config = dict(
    model='self-supervised audio encoder (BEST-RQ)',
    dataset='short read English sentences (LibriTTS-R)',
    win_length=512,
    codebook_size=1024,
    norm='layernorm',
    hidden_act='relu',
    fused_qkv=False,
    parallel_block=True,
    positions='learned',
    optimizer='muon',
    learning_rate=0.0019,
    warmup_steps=1520,
)
Rows from block 2 of a small self-supervised audio encoder (BEST-RQ), named by matrix and row number. Rows with one number belong to one neuron. Each number is 50 + 10 x the weight over its row's rms, rounded and kept within 0 to 99. All counts start at 0.
Before each neuron's rows are labels from the 100 clips, of 14976, where the neuron reaches its highest value: "top examples" is what is common among them; "loudest" is the band of the loudest frequency at the time of the peak. Only what is clearly more common there than usual is listed. The data: short read English sentences (LibriTTS-R). In brackets: how many of the 100.
# fc1: MLP up (model.blocks.2.mlp.fc1.weight, 512x256), inputs 172-255
# fc2: MLP down (model.blocks.2.mlp.fc2.weight, 256x512, transposed), outputs 172-255

top examples: voice: male (78)
loudest: 1000 to 2000 Hz (26)
fc1.372:40 42 47 47 38 40 44 44 44 57 39 43 48 37 62 54 54 48 52 30 57 63 42 42 58 46 66 39 39 51 46 55 46 61 59 62 28 67 42 74 44 55 44 53 44 40 67 42 56 44 58 51 56 60 57 33 52 59 52 50 38 45 66 48 45 61 47 52 39 65 47 57 61 74 52 50 47 52 43 48 46 41 27 66
fc2.372:72 64 58 39 37 50 48 57 47 40 54 37 46 41 46 36 41 69 51 57 59 48 55 53 48 43 58 51 58 55 37 55 58 37 56 51 51 42 46 45 53 54 49 49 59 48 60 63 34 44 46 47 32 39 37 35 52 67 48 56 62 48 46 39 64 41 46 44 50 53 51 41 53 73 53 38 48 49 39 67 55 57 39 39

top examples: voice: male (91)
loudest: 250 to 500 Hz (31)
fc1.265:49 58 35 52 56 64 58 56 52 52 53 30 44 52 42 62 84 37 53 46 52 32 57 52 52 42 51 52 46 48 37 60 41 67 54 59 41 56 49 67 38 68 43 52 38 35 67 57 42 37 55 46 54 52 66 53 47 50 59 50 45 52 42 36 53 65 66 67 56 41 35 57 62 53 40 60 45 53 49 56 52 59 50 43
fc2.265:49 43 49 42 37 53 72 58 59 68 64 38 47 55 41 43 31 50 65 47 64 49 44 41 64 41 62 63 66 45 47 53 41 44 54 55 54 51 55 35 44 49 57 58 56 36 37 60 61 49 67 43 31 58 21 45 56 50 64 53 38 58 40 41 46 53 64 60 50 53 50 59 62 37 46 45 32 50 67 52 42 42 50 51

top examples: voice: male (94)
loudest: 250 to 500 Hz (44)
fc1.449:57 41 43 39 41 56 55 54 49 40 52 60 51 35 29 51 52 61 56 39 50 49 56 63 46 32 31 52 39 53 29 56 35 69 62 41 44 53 51 70 41 28 54 49 58 62 67 39 46 53 36 64 57 67 54 48 42 68 46 59 39 63 46 68 42 37 54 43 49 47 47 53 51 46 49 58 53 44 41 48 51 34 34 56
fc2.449:40 59 54 58 31 48 46 57 46 52 49 50 53 34 60 40 40 44 32 54 54 41 50 35 57 60 53 72 39 50 55 67 49 56 41 33 54 38 57 55 38 63 45 40 44 53 72 47 40 58 47 45 44 66 43 47 69 55 38 51 47 64 46 36 44 62 43 73 66 66 61 43 44 72 59 51 36 57 44 64 51 67 42 41

top examples: voice: female (86)
loudest: 250 to 500 Hz (48)
fc1.142:61 47 41 32 46 61 56 44 44 53 38 49 25 58 41 54 34 43 31 48 45 34 65 35 49 54 35 56 57 66 45 61 46 61 46 53 44 73 57 41 51 40 56 61 45 38 51 39 42 55 58 68 60 57 60 41 40 68 49 60 64 37 47 61 52 41 44 65 64 58 45 64 47 42 46 41 43 62 57 41 42 59 44 65
fc2.142:58 56 58 50 35 39 44 73 60 51 30 56 47 36 69 44 41 39 56 52 45 51 34 46 59 57 49 47 36 55 34 41 44 41 43 48 59 45 45 52 57 43 41 47 62 65 37 70 68 48 55 55 49 55 48 79 59 52 64 49 43 28 46 50 40 36 59 56 55 55 52 42 59 46 62 45 45 65 50 61 36 56 39 52

top examples: voice: male (83)
loudest: 250 to 500 Hz (45)
fc1.214:56 60 56 56 46 51 56 49 57 48 44 52 68 43 42 48 50 48 48 38 49 60 60 65 56 47 54 46 53 61 46 59 34 45 59 50 50 53 55 38 49 32 65 60 60 45 59 76 56 53 38 44 58 51 37 38 56 28 46 55 36 48 51 60 62 61 29 27 34 57 44 43 50 58 54 71 51 57 47 46 47 52 28 46
fc2.214:43 46 67 52 48 49 46 44 30 72 43 69 46 44 40 54 28 49 60 48 48 31 56 49 63 51 53 44 50 52 49 43 56 40 52 60 43 46 60 51 24 44 42 58 45 57 43 60 65 43 64 45 59 56 52 58 39 50 67 48 41 55 49 73 68 35 35 51 59 59 37 50 60 54 45 53 51 53 56 41 56 47 42 49

top examples: voice: female (94)
loudest: 250 to 500 Hz (62); 500 to 1000 Hz (34)
fc1.375:46 57 47 46 50 54 60 51 44 56 44 48 55 57 40 69 80 38 53 49 49 52 29 36 56 49 34 51 55 57 52 58 39 58 45 53 34 51 49 44 31 63 59 49 44 65 43 46 46 54 52 60 34 31 40 36 58 64 49 54 42 47 59 54 25 51 51 63 54 53 54 61 44 52 42 62 52 50 56 38 48 56 58 58
fc2.375:63 30 48 45 56 48 44 60 52 58 49 62 47 61 49 53 54 44 45 31 57 58 39 58 32 69 35 53 41 60 51 38 50 44 49 37 65 48 41 58 42 55 54 52 58 59 59 47 50 55 37 55 34 71 32 59 63 40 68 24 46 68 49 39 54 49 55 53 52 58 57 37 63 38 51 57 64 34 63 44 59 44 50 52

top examples: voice: male (86)
loudest: 4000 to 8000 Hz (44)
fc1.272:46 57 51 44 48 55 43 44 48 63 50 51 42 52 53 41 57 30 69 60 47 46 50 36 47 58 46 37 34 54 58 54 64 40 40 44 39 59 59 49 35 56 36 57 44 44 76 56 54 49 42 50 39 51 51 64 58 41 38 23 55 38 64 43 65 45 54 45 38 34 41 41 48 54 51 53 66 61 26 60 36 40 44 51
fc2.272:76 61 51 57 58 48 45 50 70 67 44 56 56 55 50 48 48 57 36 36 42 43 46 52 31 26 49 24 75 49 60 49 62 53 40 54 51 49 50 56 35 59 40 43 37 42 54 47 37 50 41 51 47 43 66 52 39 28 45 49 43 50 48 59 47 47 54 55 59 65 31 38 51 62 58 63 54 50 51 67 42 55 55 44

top examples: voice: male (83); the word "she" (25)
loudest: 2000 to 4000 Hz (66)
fc1.402:49 48 60 53 42 37 55 61 46 42 51 54 50 44 59 52 39 46 37 61 60 48 54 44 61 56 47 64 62 44 48 52 69 62 44 45 51 58 49 42 63 50 52 44 47 50 58 37 51 33 50 53 50 68 27 46 62 53 60 47 63 32 52 48 37 47 59 42 42 39 42 47 64 51 65 43 59 44 45 57 35 26 59 75
fc2.402:44 41 45 60 46 46 46 53 43 39 46 59 43 57 52 34 38 33 52 34 58 50 35 54 57 54 65 61 58 79 56 54 37 69 41 36 62 64 53 36 44 72 53 55 43 42 53 48 44 71 62 56 40 55 50 43 61 55 48 58 37 59 57 56 62 70 32 35 39 43 44 48 43 55 53 54 22 60 38 50 40 41 48 45