Weights of a small self-supervised audio encoder (BEST-RQ): arch transformer, muon at rate 0.0019.
Rows from block 3 of a small self-supervised audio encoder (BEST-RQ), named by matrix and row number. Rows with one number belong to one neuron. Each number is 128 + 32 x the weight over its row's rms, rounded and kept within 0 to 255. All counts start at 0.
After each neuron's rows are labels from the 100 clips, of 14976, where the neuron reaches its highest value: "loudest band" is the band of the loudest frequency at the time of the peak. Only what is clearly more common there than usual is listed. The data: short read English sentences (LibriTTS-R).
# fc1: MLP up (model.blocks.3.mlp.fc1.weight, 512x256), inputs 0-85
# fc2: MLP down (model.blocks.3.mlp.fc2.weight, 256x512, transposed), outputs 0-85

fc1.493 [115 138 106 106 139 132 126 155  76  97 131 102 175 100 132 179 146 167  92 138 127 130 117 126  89 181 112 171  88 118  94 169 107 140  87 120 191 130 169 105 121  67 118 133 134 161 155 147 110 184 137 148 133 147  91 118 132 199  70 135  91 144  96 115 137 147  92 125 143 181 112 128 117  84 133 122  85 128 105 116  91  94 134 107  65 142]
fc2.493 [ 73 151 222 135 162  62 122 135 164 137  90 170 128 129 127 113 102 143 139 112  98  47 112 151 152 146 121 130 170  99 134 125 109  88 160 131 109 124 169 167 115 135 120  86 144 168 145 146 107 170 103 142 158 103 144 102 137  85  66 185 149 130 164 100 128 114 133 107 105 134 202 103 114 115  71 163 146 106 107  81  60 115 148  98 166 173]
loudest band: 250 to 500 Hz

fc1.370 [ 60 120  95 111 177 166 153 139 116  92  62 129  87 161 174 144 129  69 118  95 117 196 149 124 102 133 116 192 185  90 102  97 150 123 129  89 158  91 122 196  75  75 135 161 148 159  82 161 106 125 115 125 163 163 171 111 153  82 129 170 119 115 118  84 121 126 204 141 105  82  95 121 176 105 150 162 118 177 167 169 108 167 107  97 187 122]
fc2.370 [147 181 122 106  97 140 111 104 122 102  61 120 168 145 124 143  88 187 149  89 103 124 128 135 149 149 110 179 245  96 169 134 163 149 148 121 141 124 109 182 105 114 117  61 124 134 117 154 124 138  41 149  94 168 106 145 117 138 180 119 120 146 108 136 153 143 138 202 123 154  67 139 102  96 122 169 133 146 108 139 150 105 114 154  93 140]
loudest band: 2000 to 4000 Hz

fc1.227 [125 109 117 149  36 118 146 152  93 156  77 103 186 125  94 138 104  46 170 198 167  81 107 162 129 138 123 117 120 159  96 125  82 154  75 181 138 181 124  87 130 162 146 137 102 161 166 149 156 117 128 131  75 184 123 136  82 119  80 159  85 133 134 114  93 161 132 140 112 192 119 142 118 134 157 116 153 116 114 155 146 143  77  92 125 138]
fc2.227 [131 186  88 101 131 153 159 134 135 130 107 113 125 145 132 145 126  57 144 150  98 120 132 114 159 127 132 120 155 143 155  81 143 121 139 133 127 137 171  84 165 115 170 130  97 131 147 116 218 110 155 141 111 174 164 150  94 201 137  83 115  99  60 181 170 123 113 114 115  76 162 128  80 106 159 112 125 140 125 123 116 125 170  62 184 176]
loudest band: 4000 to 8000 Hz; 2000 to 4000 Hz

fc1.417 [141 108 114 137 203 121 206 126  95 173  65 162 118  91  93 154 207  96 131 149 152 156 198 101 138 145 155 122 123 108 200 115 118 176 105 117 124  98  94 139  72  78  80 122 105 113 127  99 129 118 114 118 165 146 129 104 113 110 146 123 114 148 119 177 133 153 121 119 165 136 138 100 173  92 114 126 139 148 119 152 134 125 154 155 104 103]
fc2.417 [116 136 123 156 179 120 192 156 102 159 145 105 122 155 141 134 150  40 206 144 109 101 110 152 129 120  72  97 104  93  93 120  76  90 111 121 113  76 111 114 216 119  65 134 115 102  99 161 116 129 105 172 175  74  88 140 119 116 124 185 113 135 171 131 169 102 222 118  95 121 122 124 111 154 153 112  95 243  95 135  76 145 132 124 128 133]
loudest band: 2000 to 4000 Hz

fc1.447 [135 148 118 146 110 156 124  62 103 170 112 130 120 113 133 215 156  94 117 122 164 116 136 181  78 142 159 164 108 152 152  91 169 102 167 152 152 114 119 114 163 145 151 121  87 110  96 167 145 139 172 123 107 116 111  72 141 109 133 169 140 105 166 158 117 130  84  92 152 116 148 164 117 131  90 173 132  52 148 209 117 163  74 143 118  82]
fc2.447 [194 139  93 102  77  78 124 137 139 161 140 144 157 152 138 121 181 126 124 141 110 140 161 118 109 153 162 122 103 130 114  85 118  65 132 126 106 168 116 152 114 158 101 136 141 119 109 138  88 139 148 134 167 212 207 158 151 132 110 113  98 150 126  86 135 143 207  90 123 150 166  87  57 124 210 157 137 144  68 167 140 126 128 129 122 106]
loudest band: 4000 to 8000 Hz; 250 to 500 Hz

fc1.27 [ 90  96 126 134 128 142 159 146  95 149  89 158 127 106 125 113 141 102 197 103 116 186 131 157  92 148 132 120 203  71 113 121 130 183 100 110 140 120 182 148 146 111 117 120 118 144 109 157 152 158 117 130 128 148 169 156 125 120 120 138 143 125 100  77 128 111 129  72 182  93 128 130  93  95 103 129 181 196 159 167  91 160 184 154 128  94]
fc2.27 [122 134 120  95  67 136 133 144 140 142  94 171 144 126 117 172 214 111 178  90 152 131 126 202 125 151 156 119 136  27 134 142 124 153 163 190 113  93 117 121 141 116  85 111 136 144  95  91 143 146  26 126 142 149 136  94  85 115  63 103 123 164 161 159 161 141 126 170 123 132 108 168 169 136 121 138 126  82 152 137 134 138  50  96 148 132]
loudest band: 2000 to 4000 Hz

fc1.384 [145 146 166 186 115  72  98 154 141  98 133 156 124 133  93 163 135 136 123 131 114 182 161  77 203  99 124 153 120 116 117  85 113 100 126  86 125 154 159 160 198 127 226 132 192 158 115  45  86 118 155 133 103 116 120 131 131  90  68  86 155 130 139 122 108 157 167 147 131 139 160 155 165 123 203  92  95 169  76  58 170 119 118 166 130  86]
fc2.384 [ 96 131 157 143 158  87 149 139 132 113 149  86 103 170 147 127  84 120 154 112 134 195 140 107 108 112 123 149 136 118  88 136 130 116 107 153 105 137 108 123 170 144 223  73  99 152 121 118 165  91 112 229 115 136 107  91  98  90 141 104  87 122  96  92 107  94 166 134 162 126  92 135 131 158 150  88 144  96 154 190  99  91 131  90 143 100]
loudest band: 250 to 500 Hz

fc1.431 [ 57 215  87  73 120 197 137 138 147 132 103 141 167 153 182 156 136 141 141 136 117 134 118 199 172 148  75 115 121 106 129 218 175 171  96 117 147 185 167 149 128 153 151 126 124 147  67  96 170  80 161 133 114 166 148 108  76  96 198 141 120 126  77 140 104  92 135  99  95 160 101 145 171  84 166 125 145  87 150 124 134 155 157 118  49 141]
fc2.431 [150 183  78 172 137 130 125 133 100 174 181 126 165  96 122  98 128 128 117 121 191  86 150 119 115 136 180 156 133  95 115 104 121  92 106  92  73 155 134 144 120 150 154 148 134 131  93 146 211 115 115  88 148 113  92 131  82 116  94 108 119 105 153 155 117 118 117 143 126 161 161 157  81 151  58 134  89 120 149 125 199 125 122 134 102 109]
loudest band: 500 to 1000 Hz

fc1.43 [ 95 159 162 155 112  91 116 215 110 108 157 124  88 158 155  53 138 161 139 127 143 141  85 167 114 138 116 120 112 133 155  72 103  87 132 126 150 111 150 130 113 166 113 124 205 163 120 121 124  66 160 121 119 186 147 129  75  95 122 122 112  87 141  82 150 168 116 143 144  90 204 157 150 100  80 146 129  78 137 112 116  96 135 148 136 151]
fc2.43 [137 132 110 128  86 130 124 129 113 105 165 151 119 148 146 132 103 100  59 101 127 205  98 129 189  66 176 115 132  77 175 127 115  94 101 140 166 109  65 143 145  78 164 144 115 106 134 135 120 158 135  63  75 115 116 102 118 164  77 144 176 185 147 152 178 112  84 108 124 130 140  94  85 106 176 164 131 188  70 201 153 117 130 147 144 184]
loudest band: 2000 to 4000 Hz

fc1.121 [132 100 145 154 129  72 139 107  82 151  92 115 123 137 101  97 167  69 135  97 100  75  89 106 107  90 106 158 151 154  87 160 148 163 129 113 143 147 118 160  19  83 133 151 146  71 167 132 113  80 112 116 110  95 183 141 153 190 177 165 156 132 150  79 148 144 173 170 152  92 144 117 182 113 147  53 152 127 151 150  92 140 217 155 151 133]
fc2.121 [ 98 133 138 102 186 121 147 147 111 103 173 125 103 123 139 103  91  93 100 145  99 140  87 136 196 141 162 160  87 179 137  89 104  87 125 143 121 115 166 137 130  91 129 112 191 143  92 123 143 141  82 116 139  95  41 151 104 117 133 123 167 145 127  97 103 143 101  95 137 153  74  93  84 197 110 129 154 169 161 155 139 108 148 149  75 103]
loudest band: 500 to 1000 Hz

fc1.376 [104 151 119  59  78 116 109 138 155  81 223 140 133 115 113 166 174  72  90 165  61  96 157 148 124 111 156 131 105 166  95 145  99 139 155 136 123 162 153 130  83  79 147 140 144 144 134 100  94 179  84 101 119 126 104 200 107 129 105 114 171 125  88 144 129 140 141 101  69 108 134 103 156 202  88 126 144 140  85 180 126 100 140 177 164 166]
fc2.376 [127  92 173 150 128 125 197 125 128  87 138 150 138 126 167 105 118 140 151 125 125 143 120 158 131 108 110 114 184 124 128 173 153 125 131 125 147 100  99 168 102 116 123 109 118 118 122 134 152 101 138 129  67  62 100  97  54 137 111 123  96 188 188 132 121 148 163 163 119 174  97 133 112  91 124  88  33 189 175 138 118 107 129 121  77 112]
loudest band: 1000 to 2000 Hz

fc1.230 [153 124 106 169 114 104 109 138 160 116 164 104 134 137 213 131 121 127 103 133  65 118 111 142 121 156 120 144 176  76 117 101 133 128 130 127 111 106 113 168 108 132 125 146  50 160 126 126 108 144 155 138 107  96 191 138 116  90 131 125 180 115 157 150 156 137 147 120 109 146 151 165 154 183 132 131  97 124 183 175 144 159  88  83 105  88]
fc2.230 [105 138 155  83 117  97  99 153 169 111 109 143 124 162 120 166 153  87 194 103 120 112 153  79 110 166 167 133 153 113 112 161  96  67 121 131  75 139 151 122 106  95 177 132 131 137 162 160 110 125 139 112 121 143 102  94 165  89 132  69 122 120 140 142 133 120 158 150 106 126 153 147 184 127 118 108 163 113  63  87 164 124 163 158  99  57]
loudest band: 250 to 500 Hz

fc1.77 [147 123 177 209  99  88 164 138 140 103 105 125  95  72  96 128 179  74 107 135 112 108 182  81  91 128 174  94 132 185  90  94 110 145  95 105  76 154  97 116 158 160 115 149 153  73 159 149 208  76 145  96 141  94 115 119 138 169 148 123  80 167 133 171 150 178 121 137  86  79 124 135 141 144 162 165  86  96  74 213 147 120  94 115  68 152]
fc2.77 [133 127 135  86 111 107  90 130 129 171  84 177 134 113  87 109 158 108 165 101 124 102  92 183 155  98 123 110  98 140  44 108 151  82 109 124 147  85 185 143 104 154 172 138  46  71 228  96 131  74 169 159 102 186  95 103 140 134 128 143 143 176 171 196 141 163 105 134 131  92  58 111 130  87  97 114 150 140 111 214 168  92 111 145 151 143]
loudest band: 2000 to 4000 Hz

fc1.218 [104  92 124  80 131 101 127  85  58 142 130 122 148 125 131 139 190  32 109 149 140 156 172 103 205  69  79 134 157 135  78 108 118 145 175  87 157 125 132 132  76 159 185 115 138 106 180 110 181 173 101 123 147 112  93 155 167 113  97  98  78  79 158 154 135 133  74 123 100 105 129  91 151 164 170 117 140 108 182 178 122 142  74 101  96 129]
fc2.218 [104 176 104  53 103 134 145 104  87 121 124 161 129 103 193 105 159 152 132  98 182 120 191 136  89 155  74  97 153  79 147  58 175  65 111 126 129 113  69 144 119 162 165 103 125 127 127 133 125 127 127  92 147 140  71 112 110  86 178  86 135 167 182 101 183 133 120 130 148 168 169 146 138 182 109 142  97 155  90 131 125 167  72 171 171 126]
loudest band: 2000 to 4000 Hz

fc1.467 [135 135 134 144 137 121  83 143 108 104 125 102 165 135 132 161 156 107 103  30 122 107 183 137  81 122 109 175  73 182  78  60  85 157 110 113 122 123 158  88  70 111 120 141  84 121 111 135 139 105 130 143 113 175 167 113 191 139 142  79 143 127 138  90 156 198 119 140 185 188 119 118 134  88 134 161  92 122 127 123 114 184 121  64  87 151]
fc2.467 [159 177  98 148 117 151  91 119 126 170 129  93 126 115 126 157 164 108 132 119 116 143 112 131 154 139 151  87 215 140 195 116  86 153 122 180 158 187 182 186 126 194 126 110 126 174 158 143  65 130 145 108  93 158 154 101 100 100  95 110 122  76 119 128 122 124 158  89  94  70 127 121 128 180  56 121 102 216 130 117 152 121  71 140 136 127]
loudest band: 250 to 500 Hz; 500 to 1000 Hz

fc1.54 [122 130 124 164 128 115 113 155 122  55 144 151 127 136 100 110  77 100 176 121 148 143 166  97 159 123  87 154 138  85 115 150 118 144 115 190 130 183 122 114 100 117 204 118 117 135 163 115 100 157 120 100 113 147 148  96  95 151 142  79  97 105  83 168 110 164 151 142 112 148 139  79 111 106 136 153  86 208  95 255 187 168 132 134 121 143]
fc2.54 [143  55 169 121 133 122 170 149 125 167 105  60 143 101 150 120  73 132  82 164 116 117 137 114 154 118 108 112 131 157 162 115  91 152  77 106 116 145 127 132 136  97  97 153  72 130 150 112 112 121  70 103 118 146 159  62 183  95  50 102  98 179 122  99 113  77 124 119 184 123 184 133 163  82 125 151 126 145 106 190 120 132 127 177 168 225]
loudest band: 4000 to 8000 Hz

fc1.39 [134 133 138 123  99 117 120 140 183 147 150 137 150 155 148 173 110  75 149 128 130 132 100 147 139 113 165  80  54 140 128 113 127 177 164 155 207 124  49 163 155 124 103 158 195 147 191  82 145 115  89  90 127 127  82 154 137 113 138  67  56  93 159  98 102 113 193 111  86 101 122 183 189 138  96 159 118 130 161 160 132 128  62 115 120 143]
fc2.39 [146  86 149 152  98  65 181  97 102 126 114 148  87 142  67 129 107  55 159 164 158  80 161 107  98 115 168  93 146 149 133 129  93 118  68 161 164 148  93 129 119 110 130 184 136 112 183 162 122  85 150 163  74  92 147 140 112  95 102 108 135 152 145  95 133  42 124 137 101 139  73 139 103 150 101 138 122 148 108 151  96 159 112  89  79 136]
loudest band: 250 to 500 Hz

fc1.208 [ 89 171 124 175 101 144 129 137  56 112 146 164  94 127 110  85 159 145 115 158 112  81 128 106 148 117 162 128 109  93  80  90 161  84 136 155 164 126 117  94 131  96 136 127 121 119 133 159 154 151 156 180 145 118 193  88 110 124  97 132 143 152  85 190 147 102  89 123 142  91  89 132 143 110  83 123 170  94 154 153 158 166 123 128 105 164]
fc2.208 [142 102 104 133  95 131  63 126 160 109 113 121 142 152  86  89 126  88  83 132 135 129  97 120 117 109 124 108 133 109 136  95  90  81  88 115 163  89 109  94 137 105 189 106 132 163 145 141  84 127 146 134 117 159  86 105 109 170  82 167 130 163  66 149 119 130 150 110 109  97 161 121  65 106 141  97 128 143 163 110 101  48 135 211 159 117]
loudest band: 2000 to 4000 Hz

fc1.464 [120  97  85 104 127 141 169 120  89  81 132 178  94 143 118  90 158 163 106  97 169 119 120 132 165 135 129 142  59 128 121  97 153 149 163 166 140 136 120 125 107 135  75 169 136 121 158 108  88 122 143 165  66 110 172 152 130  59 129 125  96  78 107 115 138  67 163 109 130 138 107 177 106  50 131 141 181  72 172 188 124 124 125 144  91 129]
fc2.464 [ 96 114 162 138 107  77  81  98  93 119  84 107 140  69  90 131 184 119 130 154  60 156  90 106 112 133 110 119 180 137  81 105 142  74 145  91 145 119 176 148 136 164 112 126 118 130 118 144  47 129 126 140 162 155 156 163 155 195 102 163 137 132  99 128  96 148 149 155 146 113 199  56 146 112 158 120 158 119 109 133 150  98 181  97 138  89]
loudest band: 250 to 500 Hz; 500 to 1000 Hz

fc1.141 [113 116 170 121  85 138 134  99 126  80 177 155 147 121 117 164 143 117 141 107 119 110 184 131 119 136 150 117 100 153 180  99 138 101 172  82  82 145 101 127 116 178 103 145 120 140 128 113 178 130 187 105  98  80 123 192 121  98  84 104 124 120 160 196  84 172  59 102 117 107 122 106 154 123 169 117  37 117 114 144  74 181 125 151 133 100]
fc2.141 [175 133 125 143 147  81 144 149  96 178  93 134 135 119 137  88 131 148 121 146 118 136 177 155 122 151 122 147 180 150 122 107 152 142  92 130 151 159 154 112 154 139 172 147 123 123 126 101 193 122 137 138 152 138 101 162 154 109 162 167 130  60 123 147 128 136 145 192 139 149 125 165  83 112 154 120 123 103 101 104 182 183  99 142 132 121]
loudest band: 250 to 500 Hz; 500 to 1000 Hz

fc1.505 [ 94 125 120  82 178 114 128 146  76 186 163 134 183 149 126  55 178  79  69 174 166 156 128 102 148 137 111  65 144  73  56 137 164 139 189 107 105 110 124  81  95 200 168  79 123 144 135 133  95 120 188  77 102 132 140 132 146 142 122 127 138 129 163 171  92 166 109 154 132  99 103  73 131 127 154 164 122 157 160  80 113 149 140 123  70 159]
fc2.505 [140 147 142  88 160 123 114  95 188 158 149 142 117  97 120 110 154 125 117 129 130 156 100 115 110 140 140  90  97  99 136 114 208 103 111 132  73 104  88 129 119 198 139 143 144 107 118 126 124  68 172 122 133 172 121 157 121 137  89 153 113 123 132 181  91 173 135 155 153 123  99 140 147 185 119 103 155 138  33 109 113 110 151  71  75 152]
loudest band: 500 to 1000 Hz

fc1.304 [181 144 113  77 148 101  95 183 108 160 116  78 109 154 165 124 122 137 153 128 104 115 150 131 172 195  81 129 139 180 141 115  98 119 139 115  86  82 219  94 144 101 127 103 112 112 122  91  78 152 142 115 128  90 152 116 103 145 126 162 177 112  95 184 143 144 138  75 131 140 165  89  95 102 138 157 138 129  33 138 123 125 166 122 180 117]
fc2.304 [110 160 109 179 118 151 188 198 163 112 159  94  97  65 131  98  96 152 112 101  89 125  42 108  95 155 143 167 129  94  57  72 114 124  95 116 154 110 115 166 101 141 108 162 190  87 122 131 129 133 131  82 102 125  95  98 177 106 125 165  95 121 133 154  99 114 148 128 129 116 121 105 140 152 132 137 126  72 132 165 103 128 128 151 175  90]
loudest band: 500 to 1000 Hz

fc1.143 [148 156 103 137 156 119 141 128  94  89 120  13 120 117 126 155  91 141 171 121 156 150 148 165  96 106 136 142 133 135  90 124 108  88 165  70  90 170 125 105  81 153 189 142 154 150 117 134 159 116  96 105 146 148 155  97 115 155 119 157 142 138 137 130 163 101 109  96 111 129 176 185 135 148 121 178 163 114 129 119 119 124  95 124 116 166]
fc2.143 [196 128 155  86 179 120 105 133  95 134 113  93  88 121 137 107 101 181 125 145  79 137 149 127 122 131 165 143  83 163 134  98 128 124  74 140 117 138 160 102 139 112 119  89  96 121 175 160 184 189  65  79 113 157 110 148 180  95 160 130 121 153 126 133  92 117 128 119 114 158  94 163  93 157 115 107 106 129 173  93  76 148 124 183 149  89]
loudest band: 500 to 1000 Hz

fc1.192 [142  91 121 140 158  97 129 132 162 122 159 166 151 211 191 155 103  98 112  94 103  96 120 144 105  93  86  95 113 113 103  80  40 104 138 176 154 131 123 143 171 143 146  92 119 107  82 143 110  98 115  79 120 114  75 146 110  99 195 148 144 187 137 162 128 133 160 141 109  81 114 150  77 146 117  73 137 164 124 175 122 125  87 132  82 158]
fc2.192 [108 163 120 105 104 126  94 133 105  96 115 127 100 132  42 148 100 138  98  74 118  75 140 124  69 141 128 148 108  96  73 153 161 145 139 198  75 161 141 144  91 103 101 132 105 115 170  97 152 116 124 149 130 151 135 128 104 117 172 183 102 172 110 101 122 121 139 108 173 116 138  91 147 111 147 133  74  99 190 105 143 133 152 129 130 116]
loudest band: 4000 to 8000 Hz; 250 to 500 Hz

fc1.72 [120 119 134 156 129 145 178 197 115 174 125 143  86 109  75 130 124  95 108 184  57 166 117 189  62 110 133  68 110 113 137 162 147 165 130 134 140 100 169 157 157  78 129  67 117 178 164 121 132 185 175 133 111 183  89 188 110  76 142 107  98 134  82 114 124 215 126 117 172 151 124 134 119 149 126  59 157 108 126 174 102 148 129 107 162 160]
fc2.72 [176 118 120 119 153 114 163 166  69 119  99 158  97 123  82  94 133  82 150 175 107 198 167  72 124  39 134 104 191 114 129 108 135 131 155 142 184  89 120  77 105  89 150 106 115 149 139  89 120 152 144 141 141 133 123 150 115  81 189 108 125  80 159 124 112 130 110 152  91 109 164 130 139 157 158 148 129  83 153  84  87 169  70  67 112 184]
loudest band: 4000 to 8000 Hz

fc1.116 [129  85 131 176 127 146 127  91 137 163 106 126 124 170 159 108  99 118 130 163 148 110 143 163 190 143 128 124  87 122 108  93 110 137 151 136 169 182 158 122 157 157 112 134 163 151 169  87 121 116 133 160 119 123 119 108 153 130  87  64  78 117 159 148 129 153 163 114 191 132  87 152 142 127 134 114 112 106 126 105 124 159 110 135  72 110]
fc2.116 [116 163 100 125 144 156 169 135  83 161 143 116 135 151 186 115 137 106  86 123 126 215  82 152 102 179 112 111 104 105 186  96 109 134 193 110  85 167 139 163 151 126  99 166 117 160 128 144  75 145 149 108  47 142 108 152 136 155  81 185 105 139 107 142 122 140 101 154 183 126 119 103 135  99 171 129 106 142 150 119 145 121 154 173 125 104]
loudest band: 250 to 500 Hz

fc1.219 [ 82 112  98  96 156  79 120 170 117 135 116 139 125 128 144 101  93 123  89 143 133 121 163 174  43 114 101 144 104 125 118  99 126 120 140  94 119 188 152 157 152 111  92 183 144 146  77 166 139  82  91 105 160  94  97 102  86 201 118 140 110  21 150 135 169 109 166 182 126 112 167 149 137 151  85 124  71 145 159 143 155  88 145 124  72  57]
fc2.219 [156  85 146 117  92 158 137 194 111 135  73 167  42 123  70 119 170 101 109  89 146 139 164 100  78 127 116 143 156  92 155 146 115 111 146 121  51 158 153 186 166  79  80 132 123  97 161 169  91 195 125 131 181 124 130 139 123 157 125 134 144 127 132 139 117 124 133 105 160 117 140 186 139  74  73 184 102 106 104 136 134 133 137 161 132 206]
loudest band: 500 to 1000 Hz; 250 to 500 Hz

fc1.234 [224 162 142 140  69 123 138 101 102 116 123  74 147 137  91 150 134 165 135 146 153 164 124 116 157 100 141 142 127 172 144  86  88 128 136 199 148 156 131 142 116 130  83  79 122 148 105 165 152 149 137 125 100 157 100 109 190 156  98 124 114 141 133 171  49 176  91 210 152 120 133 158 142 118 116 106  66 146  97 125 152  96 155 160 120 148]
fc2.234 [117  95 101 209 131 188 141 124 113  98  95 142 104  95 140 100 108 155 171  70 107 124 168 166 129 141  71 132 127 114 118 117 152 120 189  83  90 158 153 124 156  99 137 140  69 170  78 104 120  88 140 142  88  93 150 101  74 136  61 150 142 151 135  66 122 126 110 155 177  77  94 100 195 119 119  91 124 180 124 133 137 169 115  77  89 115]
loudest band: 250 to 500 Hz

fc1.102 [119 117 108 131 176   9 132 164 108 173  86 137 143   9 140  83 167 148 126 129  62 146 135 184 182 149 128  85 100  98 157 102 117  91 126 128 136 141 129  84 129 143 141 161 163 141 102  67 166 122  85  75  94  73 171 116 104 170 151  72 126 132 111 108 128 163 131 131 122 122 161 163 182  98 146 112  73 107 132 135 130 183 138 101 101 120]
fc2.102 [187 168 103 144  97 139 170 123 111 163  22  98 139 113 142 147  93 142  89 124 111 192 168 147  97  80 170 123 159  94 186 158 139 113 108 122 126 148 134  96  62 131  96 122 150 147 126 128  59  93 118 140 127 134 151 147 105 106  95 153 154  99 183 155 158 184 149 167 165  93 126 150 141 107 136 161 139  67 101 125 166 106 152 116 134  86]
loudest band: 250 to 500 Hz

fc1.84 [142 106 119 113 120 122 126 176 111 161  63 127 139 134  86 107 109 141 116 120  70 101 104 126 178 156 126 128 122  76 173 167 161 143 147  76 104  97 132  67 141 185 148 137 165 126 137 114 143 140  98  84 159 181 127 134  82 100  74 170 140 137 131 135  87 146 144 118 106 180 146 127  71 144 132 109  64  56 230 145 114 164 110 163  92  84]
fc2.84 [117 119 110 119 118 114 159 175 118 128  97 118 131  73 133 135  89 148 179 107 127  93 182 139  60  88 153 107 158 126 153 167 109 150 181 109 101 117  92 190 171 113 143 130  75 142 106 111 170 136 182 187  94  83 163 162 113 119  81 147  81  94 109 113  90 121 100 128 110 137 166 135 175  83 166 103  73  79 134 193 126  96 104  90  98 156]
loudest band: 250 to 500 Hz